Weights of a small image classifier: 26.9M parameters, 21700 steps.
Rows from block 9 of a small image classifier, named by matrix and row number. Rows with one number within an expert belong to one neuron, the router's apart. Each number is 500 + 40 x the weight over its row's rms, rounded and kept within 0 to 999. All counts start at 0. Numbers have three digits each. After the name is the row's rms in percent of the matrix's.
Before each expert's rows are labels from the 100 images, of 14848, where the router gives the expert most weight on average: "strongest on" is what is common among them; "patch colour" is the nearest of a few named colours to the mean colour under the peak. Only what is clearly more common there than usual is listed. The data: photos of plants, animals and fungi (iNaturalist). In brackets: how many of the 100.
# router: router (model.blocks.9.mlp.router.weight, 16x384), inputs 0-191
# gate: expert gate (model.blocks.9.mlp.gate, 16x192x384), inputs 0-191
# up: expert up (model.blocks.9.mlp.up, 16x192x384), inputs 0-191
# down: expert down (model.blocks.9.mlp.down, 16x384x192, transposed), outputs 0-191

# expert 2
strongest on: phylum Chordata (98); class Aves (96); order Charadriiformes (40)
patch colour: grey (78)
router.2 091:460476521523472561493475534548457466488489511424486529599522472554456508479494432485489579495478523550515439509426555441460489480547551453464481544565495396449502531486570505512502513443521447484519516561477468497605442539527511511465541456467459473515542498469553492498477436522509516545449491537532489449471510493497448435472459519503527429518456533473457459538531422497533513483419478506443511509481468575576477491538516473534629526502563514493443387495441501510519509519507500519438522492513502503443413478442505494491465525532519509492468436501524499541521479493507565525
gate.3 104:436520487481514520522477430516456519602485541516485474500514489493514592523439471532507543494493489514522495493492524507481449540491505505546528500499452543512503495518502422566472545495480469478485511487512509475477490431523467513471557462502482483484470500525459515471496545514499485522461542510445527505507466493495495560554582531475478537524576562535469505445496513436444493472506485430502465524505473498506472490490482459586509506487574504538484498522528526511473489513521532500527524523463533477518503470453571497489500450431523542519565553579492541467472461501457546542
up.3 104:501498455485541515432542473530568495522534503472481519541483492500509578508409542467543524439471524478440550466558567505473499604530550553548478550559439494505544490484455406497402488512415483436527447500484518462538526409487472557474495521499463499520541545592415523441535513515507516488467539421507473495469422416470482508555590536532498524526470475561468511464523475474493527506502487509455483510538505467526504460493528450488515528478565420555453494530512457514456502526487547464484541471492489510504481519481524454545518501463518519476458452593476447500459453462478496497
down.3 103:545524489508408517549515465466522538476436469521462446473551523539442426468466466513439481488545495516549445528511461479494426517563483509486504526549463511557534553532519528477452467458511356519512505432474488494502526483503589473472516456435512529522470427485539573483585488472446589458457441511531516437521487557516484497437480580449488552516560499515516472392575509555524577476530466494530499501551437514530437506563464533451474519539523522476496517515522460609486548514612532475456593593481498515504433447462423553540510534518479481506521511467490554530483433452487431468
gate.4 103:496445493531473459502465524473513472549558460509531443511492541568521548497438511540460533516519508580492501485456557500501511510483462456557458538517509444533479487548490465509464500568567562484481473470498417486519470435540481574501527507501522452471607498497527504437532504498457514557506392591498513472464484474489608538560529557437519561523497546558516544536466469463481537509514473560473406573405407493469482526484484431516456515560449531449525477461470543488432416521484544516532532489497425429464541496511454512417472551514492479462490491472534518473537507456448481533
up.4 104:519466496424557432371538479516497478510482561531421471524507464531488409514507561447500527557478472480575519523536580510484454514478528514549474505492461479568535494525502566441519457477536546502524505482523538477548559507430441485585399520497482489542494506521444538490475477453486517415521460488421493500484510541476499504509486526521516488436572452519477473483498495529560479554563568527572494525522534448467501536465459525561538577486517473502472500516483446553527580464477540488433420513505466529485484560462575499535465454514522584465486454539544517471482471482524478491
down.4 102:536541540561448497532505474474497510524474505559473517490529521464496529459536503530502548508485474485522478442516462540470536460488543492462555539487519519484510501497484470495445497482494480439490525465517447432587441487400536505498482507460434443478554588440521507453530485498530504530535451511594501416515518440516444537412521460499467468503390504426484572520535408486531467486475525574461538522445538521549505526501507546482559540500442522552493537523588597485448544556500515478486520569495473495508486461524505464507486512475533465527461478527519577454462548493590476597
gate.5 102:453582454502473499531434452615563503482514474478511529499492527593429515475520479467497518499485494481499462467567506514499506509426537497553518523570509485505474494529524562495579500476496505575487476443415481486537488518528505556519497506472519441513441485489540515450548491493431527522490493533486516425518597482555535509544518524460496483497558537575512420458511497468479497521493564568540446508530501481513454544562497481576481504448470509442436441503546414445573484483542585575456550413526501570463583454443511532547432581467509530475523534552467457526497534437450511512
up.5 102:514522525446559507513538525474543428483558470512464481523458460416510487526498548399457522496523470523538454457475442489514544507461543553430468567463513510533520538538469535503440488462540490471524512565427516465487525455537500533443499529401607583446584520465496539553470567446502508513461469559482459501448523547472486471483523461433492439548528496525555495568435509539447555440482515527448502481583492514513483440465489529441529481517482509507459550520532508584556517480518406513517550526505489496533550453517499489425468502514475569454531495492451563485575520417401478523
down.5 108:536544494442438423521550480494541472515475524522547544465517478498516446504497524523469433500508504513478487511503484446510455457547421572508514457638499478525530512533545499507521511441463529529497455514554470563512593501500496479570486496498527487532463556537542443553561516551546499487455514466535445547457504531542467541528410518511501391478529494452442521533507502638612494496519453554443478531438527444534508493504491484515496511470520535559532474512461486520450540432490480544468550486549451480443546517575477565487505439577440498453498479462520503508468482558457533498

# expert 1
strongest on: class Aves (83); order Charadriiformes (25)
patch colour: grey (79)
router.1 095:490542453500491516453556526452471488502513450511502471595570442414526500619464492494479484484500422454504449531478473522523485486390508465396478498441503545478454451520501468492517425406551454477511602549462527514474514507464488556414535531479485557540454475502437496511453557495493525528513529498554536518435493453506534532543460504452525470434465473517566515495475447501549507464493490553449469426526478479499428597534507512455547525496503516459495653525548472489514527478521425552465453540435588522522553540457498497461527487540455475559587471494464506482478509526554520496
gate.3 095:545496459515451540546474545460523614520498508535487540469425575535489501502533443467520523505532482520521513485472478523553532495490389516510530489538531501576492474499560467487475497578488456533577483425510506609611549507511587535536451470509520446511474507575517500498485458464520486504514526500523460559525503460485495467527482499563516519471455561500431417568469428517480509494528485510463445501464495512461489535506403533445521495508441466468483511511537543491452479471479513527472507504493399514511552511489508437521465463580467470492525495465543471470474615509482548552
up.3 098:495421497498430491524561509519489500517463466536548480503496518526520462551534500538477499444497522484524555482486496465468507477480508533491453475505555563482485551463482491447489548444494446482503488517490509461422478540538487473534478495521513495562493473476496538485455454491478494445483550491554537544568549440487450562477508519553438419556441495495451481492535518531530535440547495478584613506527468498517568496480536518546522468414519565452517525519548421458520461438580503504480478488539535454472462480505471569552478467475522476478554425552508552449444503501436523517
down.3 099:491474525526569490524591622576511529463481495438488533500538520510397565481557548550502440499478537425516505518493539476484412547469498463482564530491501566475516445471416466558462519488489493506508561497429561511532444458474495416457528458591493504535505491450491528511517483452458508496546521486490481493476470443483504516510483458537459473531552504542529495475490559486513498556503527581495507509547544477609451530486538455426434527516551557530499510537472551510470541549423468489521447493439516512513409525525574475508516523493543512523501410441528517500474474525486620490
gate.4 100:495467474550443501437457461578530550470443474503455575496532576560556508601497491476428478453535523564480507521471473560511534449551527484495487485486478497481513538484477477502497562522417506484540503577493451514556531462506509532480552530512503534503521468491488422547604511483488454562535451501513494561517513475519548444429546456589442487536558534497436496488457544479470522485483470424483484511475481475422495471524490492456473458441509471476463479495469438521514502476510445456506497549478465520549535509519543462530512502548506419502455536469402548482453536489490535501
up.4 099:452478475488492486533491514557519517472471571392505492521560502505524525530491504488475478488528441435482495499478469518482437548446503503587502592398452519478486402505532479573534409529517526470489532522524408476493516511515528507478519549481459477573490473522488493491591494568575530460566553532437473484514493488491494469490488546515490459454531493532449432541524422502515506460581507441546460506533548469515563528559512529532527488514564474489508510556498554483513535469457528545495487472516498508477493496504475529532432484500484587476463413550486471489512493465565524492
down.4 101:464483535526509549433526480434543452542598467501536457508491552470444446579505510488491521550480505436463468467515528497469488561514508534525497493491536493455464414566480483587546491554492556555449479461548525570486483480514551522545587529534490536545556556486547524500493537558462422430505420549449489526485534436487430567560536464542462454573468488553563450501531552559489512491481541493558442512482444529468528468479520535522517499547530516505569511495484473439544505483434524518470519409513469596452560504485485420477572491432458496405474484452517526494474491486512429566
gate.5 103:458532427487483500500548469500530478474564465510464593479550496498478565541426561501477496437490447480522575528513438497548554488496516508407488562536442487501508513530497470454549458583516531482447508529526485513532528461496528514540513533526473532499447450496508471450472512482493554502480447520582442503467604532555533564505512470512498561450526591450512569450518484551489566520514436557487502596496523544552522539509428516492478497497479519519523462471530485557460501497531515472451539499479434492475447513482513488466574460492493496539505503530448551531497547516480548483
up.5 101:493504461510480483545466591461505525452516571453524391526437492496535464515511496504609546471524520542511455473549504500483456521472447515466512446441490493398455534550525534568467482411535500471496473476486562535480513596497565514501561452479513535561508519533471430526549485547546528511538506470502527487554477528492495457515551487468588466527427459448541461568534510477510447441514524407490427485544477441550494504506537488521473569512572583475487548534445534496502562440492489544490487497512515479531508539490441495530379472530475531516523534514524402504480547592484511425
down.5 100:615491515477496468501480469501502553500417530512528558464605415486460456499432460460527485491494484440509452496523510565567487545505564494519570530432471517499565481503463466507578628470522516472460463521476448483418462543503514547526458489500531495494571489468494491485521502492526491532523570506475444510515492518501533517457522445475556502409482500420510520448558424520490510453432483510533454500488536574491470436414423505503467507469473462546558544501545479533523478545543538490469511567463548594442502528531504593494483508491434474462488494492526500566489512563571477561

# expert 3
strongest on: class Aves (100); phylum Chordata (100); order Passeriformes (69)
patch colour: white (34)
router.3 104:550457451529542513599517474535532576505476553542540531532459531495528475438478378591513481476494556575494496486481518436443523531566496493505472473411572526550444467494469433499492524473480472507576547498563497518488483487545504467499485458510521556500475514501482608529506479535470469406502419477526459520463491469445539562501526466459510479545504498494499587487485519522462415495469452527507507478521496514452539454515531447547342437489474538536547487466546507463540489525543448476598537596506560537558508482479496440526442449567539508495534470482499512507460517416468547528
gate.3 095:466484511488491532466551463571503532545518554500428483484502495514503440478491486494551519486466441438508459475540520429465541480517556556490537523495469509555453472456448484459493534539465443452506503501514530508543484514481470473465463436500469463543530474455525518497481509466558524485483506509554466531418485463496517524552550485575489556462480447460448444525502437495530539484426521526504505480475411459565486508506441571465522589495517472491435475556533506526545548552458510462477536528485508478503476606434473443479516524576577474512496479565533510487526523492532547564
up.3 092:480535487491479452525491518455465488440527522521451506535535484499502479501493484511408574534473542544396397479480478547451559479595491471519466482572482461520431476465644495517575485552555477478509482606514581485533447528532467523470527526473472541483548462451507536515462441477505536421508516432482438476517493476500576503542516512521471493595453430455508489464490457556462529429481533485479543533577511504494490514533468471539562445520570476481577490503531467495604519552521465516505502488456466479490527377508480562477531504466501537511571486541506459519467479462460446452
down.3 092:526486498524494477485465548520595457545495465469456469496512561521521432481488521463502516426522438486519529459542477557532517477468503500506477463550510488510525546553490482490504465469488496512448469545605485522548506534554510520546494440466489436464461521562545465508487540483479499489539474494592532508463489479442464532530428565431536480523534521517504504514515480547523519486531479439517495390468533483434551543490457508567512499501465509508575537492453519472519537544483534468486537527569450517569500502562602490484442478546521586514456470479396519528484467481498459499
gate.4 101:517480512477439470491511468561479371498496471470487452501500419436542533474415491513476468476492441402509507531528521476481469427495557516489390569450464495600397489525501618442519448470527520521519518484494443493439583446550492489439426475471536502530517547511465460544460481460519552510537528535604543465526535484530518502531470451525556454532495530519483488432518494450589579556564502519508472502500572532552553466519429621494493526483511508490497510527534414517464496545562462461476549510480480543544502488575508528514467430579465507555481507512509486543459538454432509426
up.4 100:455510498495523473474573544463517540525496432571503488436471539548525506517578527502481510494507532501455499487527522422494493455612449479478560497538528457550521499424570469540530538534570557560515480414459557462455506474529505504449370561552510483461468533458450501505462502446489459472503439581516517565518488580518415523491434482536535505509491503520505508551515506519574508487483488506493500502511546472476511463486556496535525466419495511513521449479526494487528472510462537550501479474523493500514573506491474515479528552514518455541548431526482487455483522507517599531
down.4 101:531461489536500521472454447508498563450484575467492495466483437529489446469474455544493493529532468491547540521497510505487527557573536466524476558449505507584506488516481498411455479452497472393498533492484496560517518528542553490495522502484571516487444520558471573484483461482482548498531499460455565450535498504503522493512529535551402468514517491453439427501500488495545463566501467471515563525458473499487475533480513556497540521460472502452541497527506559560433580553510415465558476493472549466515448465440469532486521486499502456492498541486524439469476499568534501556
gate.5 104:436512579506473478490513446471453472579453513493470545577482488502512513422493504524540465462476526418473544427506493553450529521507520463431543531516526510453457529453431475451473493486481540492513430497556522538448516413467559526521461481545512513507567546437509500488547475530535477463575485490419499506515560466442504479419476443519523557518459470572456504469485450522551443502586481572466525505567501421548486475513408475466500504497459449509511514558529522499466481591482493478532442526514497493546467575546541561539508469515413534444492467493595462530511515519435582500
up.5 104:584435515540491513503412529482449462481428494598514527532494433478433495527472557503520506472527495487427528505455568480519480557537501528486545483490474433508463552475499541460541492509466458496532537512568450537492548521472545383445528528476479529472562473446527491537448508541565485527521510464560475531562504491492545507531430469493470483502488492473463529477570448454537520507512472585529509521493506499538553515440419458454592547515538474422500529433437457545540482429537526502537501510485547541498515533596487514475479418513549562482516467493512486537565502469474445532
down.5 107:524509578479545545499564528538474502524583493490497554510540511520465470529485525541566510453464510470556469495552471519527539477534444528522515516536486482437429524503466422576463486451416558532505478455480541465462571508472543561515494511472467541504511525512507458577502502510445396487511501553495473529605484513513569535423489514445470490576522508506489494503544552606546510518507542506497535542540493443511485467499401542558466543532491456458526487510484515482543517492514574531519517554480477467489504536583546409443451469478540544510434463528563558471490451512466452523