Weights of a small image classifier.
Model: arch convnext_v2, norm layernorm, moe expert_choice, num experts 16, patch size [4, 4], layers 12, width 384.
Training: 21700 steps, held-out accuracy 38%.
Data: trained on photos of plants, animals and fungi (iNaturalist), 77898 training examples, 71.3 epochs.
Rows from expert 15 of block 7, named by matrix and row number. Rows with one number belong to one neuron. Each number is 128 + 32 x the weight over its row's rms, rounded and kept within 0 to 255. All counts start at 0. Numbers have three digits each. After the name is the row's rms in percent of the matrix's.
# gate: expert gate (model.blocks.7.mlp.gate, 16x192x384), inputs 256-319
# up: expert up (model.blocks.7.mlp.up, 16x192x384), inputs 256-319
# down: expert down (model.blocks.7.mlp.down, 16x384x192, transposed), outputs 256-319
gate.146 103:148181096101129113125157157164131089130150078161142064099146129164183139086128108125139147114122108077222131088085091118135165085167161122114165178090114184099141188145134127118169091134159124
gate.147 098:117112106098096109111136160163135136095163133188103123202177119132110110132162069017120115156061138130147107049103120104117149102077134150109170082117132115132161139118105099151148155088113106
gate.148 099:180129195171138141096173121148152091087138121169120131161126165091091080148115203119161107085122113125126070136132136115149156098108082112159107062130158119133099123137092120133165148166066091
gate.149 104:125144174100186126178125200099102119184187131137150059174089130095182215085152136105086096126120137120128193136181128143058071168149161113147123126131113154150124163131192160128099142141118071
gate.150 095:117151177134132142088160066067153149108086129134074106171059148086144162099115126146139115113143184143135107130082142158160108204144134108132137136156119103064129142121080169135138200160123052
gate.151 098:126107124160138135065090197139134109124131150159108156094166083147051113141143141117130152107071154169146160165168090127095175076141143100135111129134096083200144069142105124063158101108165145
gate.152 100:119063144119167162134139116204131139192141105104132168169126073121075133128154174129125134141154139133151142070169114081074157118171130074092144164170115144156143109147198167106088187104108102
gate.153 100:153118134072137167188126130135101155108166159124084081106112167163095149067131064117117117087135064110176131182107129074176131106112156090159123109112144154139167132116239114092118129074087153
gate.154 097:129150177152096151145140128189127079118142104062108091138088076124131146095093164168162118092181129145135178123154116180164162132150131196142155125183120110124170161090130123170157107139087208
gate.155 104:135184100098093156069178141100111162145078135119133149131131135212163123187099121131102051112146078102150114063106127077163152109118161143138113150149137136126094176074137151153102114190120143
gate.156 098:190220139157069184139124114096145134120128151130142142136093126146172131089121132121126085114160105150070170148124097147111151155150102117094143117131133108110198145152143115091164172095161134
gate.157 100:121126140096107099127084150086088130118115110142091069148123156137065120113111094167094155130136140132114113096121091078066142136172061133065169155110092188139089109071150166166130101069114120
gate.158 101:188141153060092142149132146109097130124142148175093135127098199138167104076136075096115145087138137106135118150081120158062106063186191124118103097100130155201190140156127076134182126116123088
gate.159 098:188101102129123114128163133119125111195122087115084138101089123095126123110107094129193129183116119153145081164124174142185095149143131163105079086190125150068140122107126128080140096106147093
gate.160 101:103135143178143135164144180068117157163179171093114136108131069097110148119173120131133155083122146074137146155217099151191080091111178106101212154086126177094156163171136137165081183168165155
gate.161 105:130128095140150117146118136134121140216115143116172124086155127173138086173079164190146129152108156139112160163104103125053164079094133118106150165153164167148138121110104165105144108153179143
gate.162 096:134074133185136204131134135166117115069104176084098088119150102173162071146105119090114118149183102184104090147154121121105128134132139188148089088125140074120130117117098050123122109080125166
gate.163 099:110068142111095171137103054174110122085135143128161145142174131167121121063136156113151211116209072141144119107102126081094098096118148085141121131163159131152104112154117128115101116162208142
gate.164 102:118094202133203128122163191041145106082120170146149079107164130117108122116137140150161154104123150108144116170111156095115140129109103162108091185163174145089150126076078155111155125164117159
gate.165 102:119109143123127155120075094128136114135067112112065167109153121155111140144101099130166118125118085159161111114126140153136141104169095152118111147077086176127171090084141161112159137166095167
gate.166 103:162106170166139128167067128151138104089130079129158141112082106174072160120227075085124081202086108127150166093125100126104159110156124127123104155095137093141113151122120051152113171115124139
gate.167 097:127066138134038139138115131158130142111118110110152107098129085114137100126131105155114162144135119125117127102152057153179156125186122152127119096094118131107117124176126154157100162167130186
gate.168 100:150149097156162098140160129161194118126132108153071170116105144112108114142176184102097137139113141139166192127140143172089084149149160133163055115078135195164101197120112152162153132154096108
gate.169 098:143107182148094110104142106088142134160147118113067182079154126131162132154139098172139134107119129139064109133041085121174119181125095154130106162128123175120181123105090099139148126127081082
gate.170 097:165059103172109042107146076123111165127140172168123121137119095116137160168154124174138169178130139109130142142139131107173109071180131122170175113133136138073141200181099086119150105127107144
gate.171 101:157100121099133073079145134063143099147128106163151128096091113119148154138107141086121159124124145068148103122149122110194066190088111132165094173065093143089135108096079093205134098140116137
gate.172 100:160156103152127064131128124088186118126138142112089133125177124134144098185143155161142165131199110075158109169088094172148169119095145177104193165090178126126083201214065162130153105119154087
gate.173 101:166167144145153125151111120097101176103060127098105143131124149168107080144114140170063102109155145117132093126074143144209170145150116143108121072140156137095043086063109195168134113140150169
gate.174 101:114127118220162141111179159107129162128134136086096104110123145127147112154059105109085126186176130055069139086104135146145084147166073073168117169091122086060106066154140119146157159154138130
gate.175 096:050155138098137158159133154094097153124119114137119073150160130128163141118133106096117068148116100165061179144102095156083050131130112111092155148116140151077065110084163116165086164166175091
gate.176 098:078112175133113121138154129169174129107120134115094138133124074148076050114176146167143094124113186104155114154127127143124104160132135119107087115087169187134142099185130135087195128104147152
up.146 105:138127137064129196103170139143138137165190114147146112149124094125123138150179158118151100102091094110194141060108122156138133115134189121199158151074104153198181140159122144134179163138128086
up.147 102:139129167079120161140128137104163157136147126114188116151123204184176125143144072125069103078084118143181145122126140201095114115062140149107122135038145184144123123132147104141138149124132099
up.148 095:155106128114131140151165188089107159115121135147142142094097084138148096114174078090130110045151149143185150131106127143121118170113131108140072112163200080147176121080124088114098151187144195
up.149 100:164092117128159084163136101183128130174075127116089162097102152141092091152097119150112100074157067152099056105126111161086152167149159109106080092082124129129135122031142196163169127093095181
up.150 094:127134069040155160087106151106144134179134118186150147148141106156094153173117081097114060082093102193125060098139153094150132118172134093135133106106109146135103109097104071096123150144093124
up.151 099:042078093109072088157140161124121179106134146102110164118128090115104184144171117152151114126118065193129150137106152102107128102150080193141131147171147157158148205113160112106161101125125081
up.152 100:153119089097180158153140112190158135146145093098078172127142121107136099145124200147148126135227080166123073092171115116066152074123119146098092146109138174158154129160163115060128079065126165
up.153 100:148130102145094159147112159156143113084188154079110177133143059149144087186143131155133102150139154163134113123116118070148119109149098141167139175134116079111125160121109068114065165106138109
up.154 099:102139158046170073128167127192147115084091110060118121142124166141169133142175111147118139134158131150119133144119157176109196090098153079118100137123204088173105176147139169179095155094100170
up.155 101:098105117133128137132071121152090134150102151075136115195141118177102149178102135112172165149115128101157124145139155129156070192114152117093117161158185199111190174103150137071132094155067108
up.156 094:083119151104146125072106161121141126163079138106145150167118127117153139107133126135129155147167108143096101119127136161070102096118097107144141111098189088159132113131141090075158092111075095
up.157 102:101125133110102121134116077115126140143115145128096105145165091164121127160140132123050184066083165103127159140086137133150225136137107165070135086022116093156122100115100146148160123172182189
up.158 098:155121147142126067167137127166090146145079141193177094134117165182134096114074115177120144145170127146130072121134125149066155173132143097142109160186152105138066152104127188102113035162131096
up.159 096:066190061154147150109173084121094130134137154080147111107209108163125159173125111091136112073099177166094170120154129175081137072120098131140153108121102169133155083143128126156137144145144155
up.160 099:155185113169184128167128133093167180117092125176124163123142088126106110062091122163111099093209117153119147145103147166147130110164121157120090119126116178096067137156147140221099119054127088
up.161 109:159140175170084118143120116171152136143102089087151154161094107105194146097131127175122162120118148138091176173129127114140158201154148113112148104141113113068137094171113121131129172082114116
up.162 096:116118128109129145180104190135178119145146109139070091144149082112077100129135099117088136136097136089159168142092114152153159051073109154128154171102107165108118162125139193137069073176127132
up.163 099:134114112162094176095198178174149097132153097181142134160190114121154145140108171087111187160108116136139137095152105124192182150131076103125163136121063101121206145130122096150101119090114124
up.164 104:126152144148115159084145036192150098147173175116136108157159113128139134160138185127091165095158162070156108156083144074085193094103168104120113129100108113142160129138157162114137125086092204
up.165 102:104145135115081174068110136133142130155125114157141102190165107189127096166153107147092084141108107087111117088080116115169159095146191170135182145129135180135122235100094126090118160130141045
up.166 106:158151129090107059147136085103092179098116140150161146103137101115136184066124159155151149071196161150119182113163114098150153086118190137084136108167143147145079206200107156144121152139134091
up.167 097:172153168174145118126174138122118135142155111091197119179061148111090102128147157128133126206102153110099123172127160119170156115147080167138118092143116084113121134184112108186146169140101083
up.168 103:111101088151150129116105143156125074138116112117081123142122065196119170171118167115108103122073140073175151092178161189161175097085097127083128101104160125124153138146111104158134117136168117
up.169 101:126136121110081122150110120119154131153110147157088143135088219119122151107140117113145153131091059161152164147135119109140122144175151123113158074081090161165161165135128138087181135069079183
up.170 096:125137190152093083191162112104114120134095175186067088156112160168135159126105168098129147083164141145094106149096102089131106117134199193190171143065121148086100158046127215178177146100141123
up.171 098:146119079111121087114141106123105106185086145136124135158160072145103129118118128173137147123130113154169152231123197098095171145121096104075103098126171069145163131092161123072154075118176134
up.172 099:145134100176113153124140089111183130122097150072165142119180125127150120175144116130087124157107139117126076142107121123176113115173099150190141107112137093140178149145070120213090149123077125
up.173 102:168109167102171134140110127091134159100217185141141112093172138147162118143068052098119111098144086156142117132107188147141157124126162132215150188074137146177155123154140086116150176091144114
up.174 099:127133153130085159131147164173156092144094084157105142104122107148087161081140131137077117094185167151100139156043194127126152114129144110091138137141135118174152177094112123147115131133121106
up.175 097:098134076220179104151056124064156170114071058130127111102125143192131112132122098147112149164171119154136113101090155142102141138156076131142084029156112150089095150094174159143096138172138102
up.176 099:171066069099128102120123103116062130127075104140151130084118190101090088113118113083147132118125116150110140126106153120102156110119134140093112125142126120151102097154130138142117070140145172
down.146 104:173133083142161150136091119103101094174125150143123100086086145081144141103149152049150099051093145106085118072095183141108140108089151128130139119115121196142133152106150102152161178132108082
down.147 102:105094095108094148146133189129088161153102103065211145171107079202125108120183185118083139137073096107099124128130131158100163153120069131104161191089092118095162194125077078137122106126120098
down.148 097:078114159125131131145111223119140137149117112136127122125129123123081087130159100124051104132104123139128075115133152079095102155127175087181100172150120097039120117135161087140094119147097085
down.149 102:103139139138128106106137126101118113150142104093073099052119110085111135082144124141146148112101109163143078066094169132137125151135149169160121132147109113070092171134152154139120070115114198
down.150 096:123175114136080143186110124193160047117091124194116156126171115117129112142147137097100161150089073062157136123104120159103122109100174137175075121149143103102145105104085137143157139063121120
down.151 100:158169113104114117102104135159165137064119088146151109122095182147090117142062146151157142121113165123122130026181121118121156077093150132167093096135099129138130149125092111096191132112210128
down.152 101:111155073157113114103137126090129131123141164172117115098119140159132110136125165122165077149107091102143134124153144074139132181176145135101129077126111112147083147163127116154184177112113120
down.153 101:158176080110134152070101138164117178133148162121122125154084084064117112187113130150118097092142161201165150120141092163089145113134127105108126111110113121166129107107161074113130162112130171
down.154 099:126164124115119136109104135132154070161093104133103151143153070153104162130076185181158215162124096110128087133124127110132101119179137126119085094135163119130109060174063130113112130076099216
down.155 101:100114154114156172116074141136150138102121130098105147153129134119154133092195122102157076111109157094107121173175166150116132093116134115143114133131149161127163099109147107169159101092093139
down.156 096:070106095132172125100113185178124177105161129093156093125151170134111147123129143096096153141152079203150157122107143142164102141165111172140117084121100137158119158171120164152141122109214156
down.157 101:177084091067150123128133155156126093094116144119122104086132140077099175165125127085103132207083106077137128147132119122136099133098142100116168142148159166064142158151135145126112110083148167
down.158 101:115137156077102045087093112173121114111061171111108137140125109091109174053180092105213165130147086144118174102090117127144145140110110161147130083120129133108104069124108109096062123104079116
down.159 096:136147082100158124165108133099129159067102117145108143133114080111155134079079093096096116139157094122157131080111117108101195151121133158092137143134136114103119104131103111122167129142158176
down.160 100:162163152108147165157103144097102101152133108182131106043156143201125151111133100148117069160157175134127085149111115176102178103139095123114091122131150179100125147142104136112158132159076138
down.161 105:181150107165137168053168098155099153183184127049104089095094072149122119124120147145124162071116142167161121117176136080116124082127177115133147141061116093165172122181145095135118121124066162
down.162 098:145139106106113083087091192121111121100138109157147114190095132159122169071115096128156103055157079167086121133159155178123055129126155202181131121182143102100125105115143111145080164169146089
down.163 099:098135129114097129155070091084143085125166171148123147186072195078123130106205135135136118188090138150149152087156188156175149139143163101079147170089157157090108161115179158101099168109131146
down.164 103:105116113092121133135124095151137157205147110113099146184094130083107110119134142169186098114094080133158169098159169111155127126136107183066168103022099107171148050175190108108056116088119152
down.165 101:129128140138118146164114139110147135124127161123186191148118139115103143105131184123131129131133138120215098098097109170089110136147149115133131093125155090059114194096130140128137133137119116
down.166 106:155146142102140134169100092165135117123093115179150144151103093140057118172088074190099099141058164182100057164133133120130152136127099118121100078137126081145120170165106076159143123162101109
down.167 098:094165134151124178142148165118092112084153182153148089154170085203187146121137155126128143206139114150132122171123095144214071126133128134164073142107156162153142149132127183100089116190078123
down.168 099:104112194097142162132138070173138138131091162075151136155138091168083110109098114115131126119089141076173163129150118151132138070131132144162113154132163180143121126138122134140154093140112157
down.169 099:116085134106152123109086214100126146129156101060151136128077151159109092124117119123131131101185116130128169072138121129044104105136134095161145119107108161113192191123160114137136186141204116
down.170 099:172121120133044132147142076110145115142119105151058112158100142085109193076086119111090084124088143111126115088112103107122133106113114143069156157109159100143128138132123142155137132136098109
down.171 099:145159110066191088104099080125103140137137086175171161133127109091143108119214092107104155099153119096122178166143119100155143098164147101113177098138110102138145123113150166114117183172101147
down.172 101:110195142116177158130173169155106140112140133127112134113120144129167161194094210139110148191137176114103093156061152116120104066128096142124124145123150145130101213133106141149173156153118095
down.173 101:046132105133110161059128106087112142140068100123188155142120115081109094118132140128116134116192136093112125179105119222078188139204215130104100082129173128110135073135182165074167159142110130
down.174 099:114137115116131098125126107110092139120078120142143102137120119138138176140128059143110170142155173061130066192187128153121106146186118155133136156093101137089178174133121126179083168122112090
down.175 098:069155144177110108120185138137124113110135180119101073146128148107125075148129140144154118076131176151121129099140051176148092060132100175112144197092138167227119157145187136108120133107104096
down.176 101:174132150055104122178114121098091131131103106141104135109133152154173092142151109109141143098129111166107138112157148056123190118117124123092101092124119127098133073144103109133146164140089156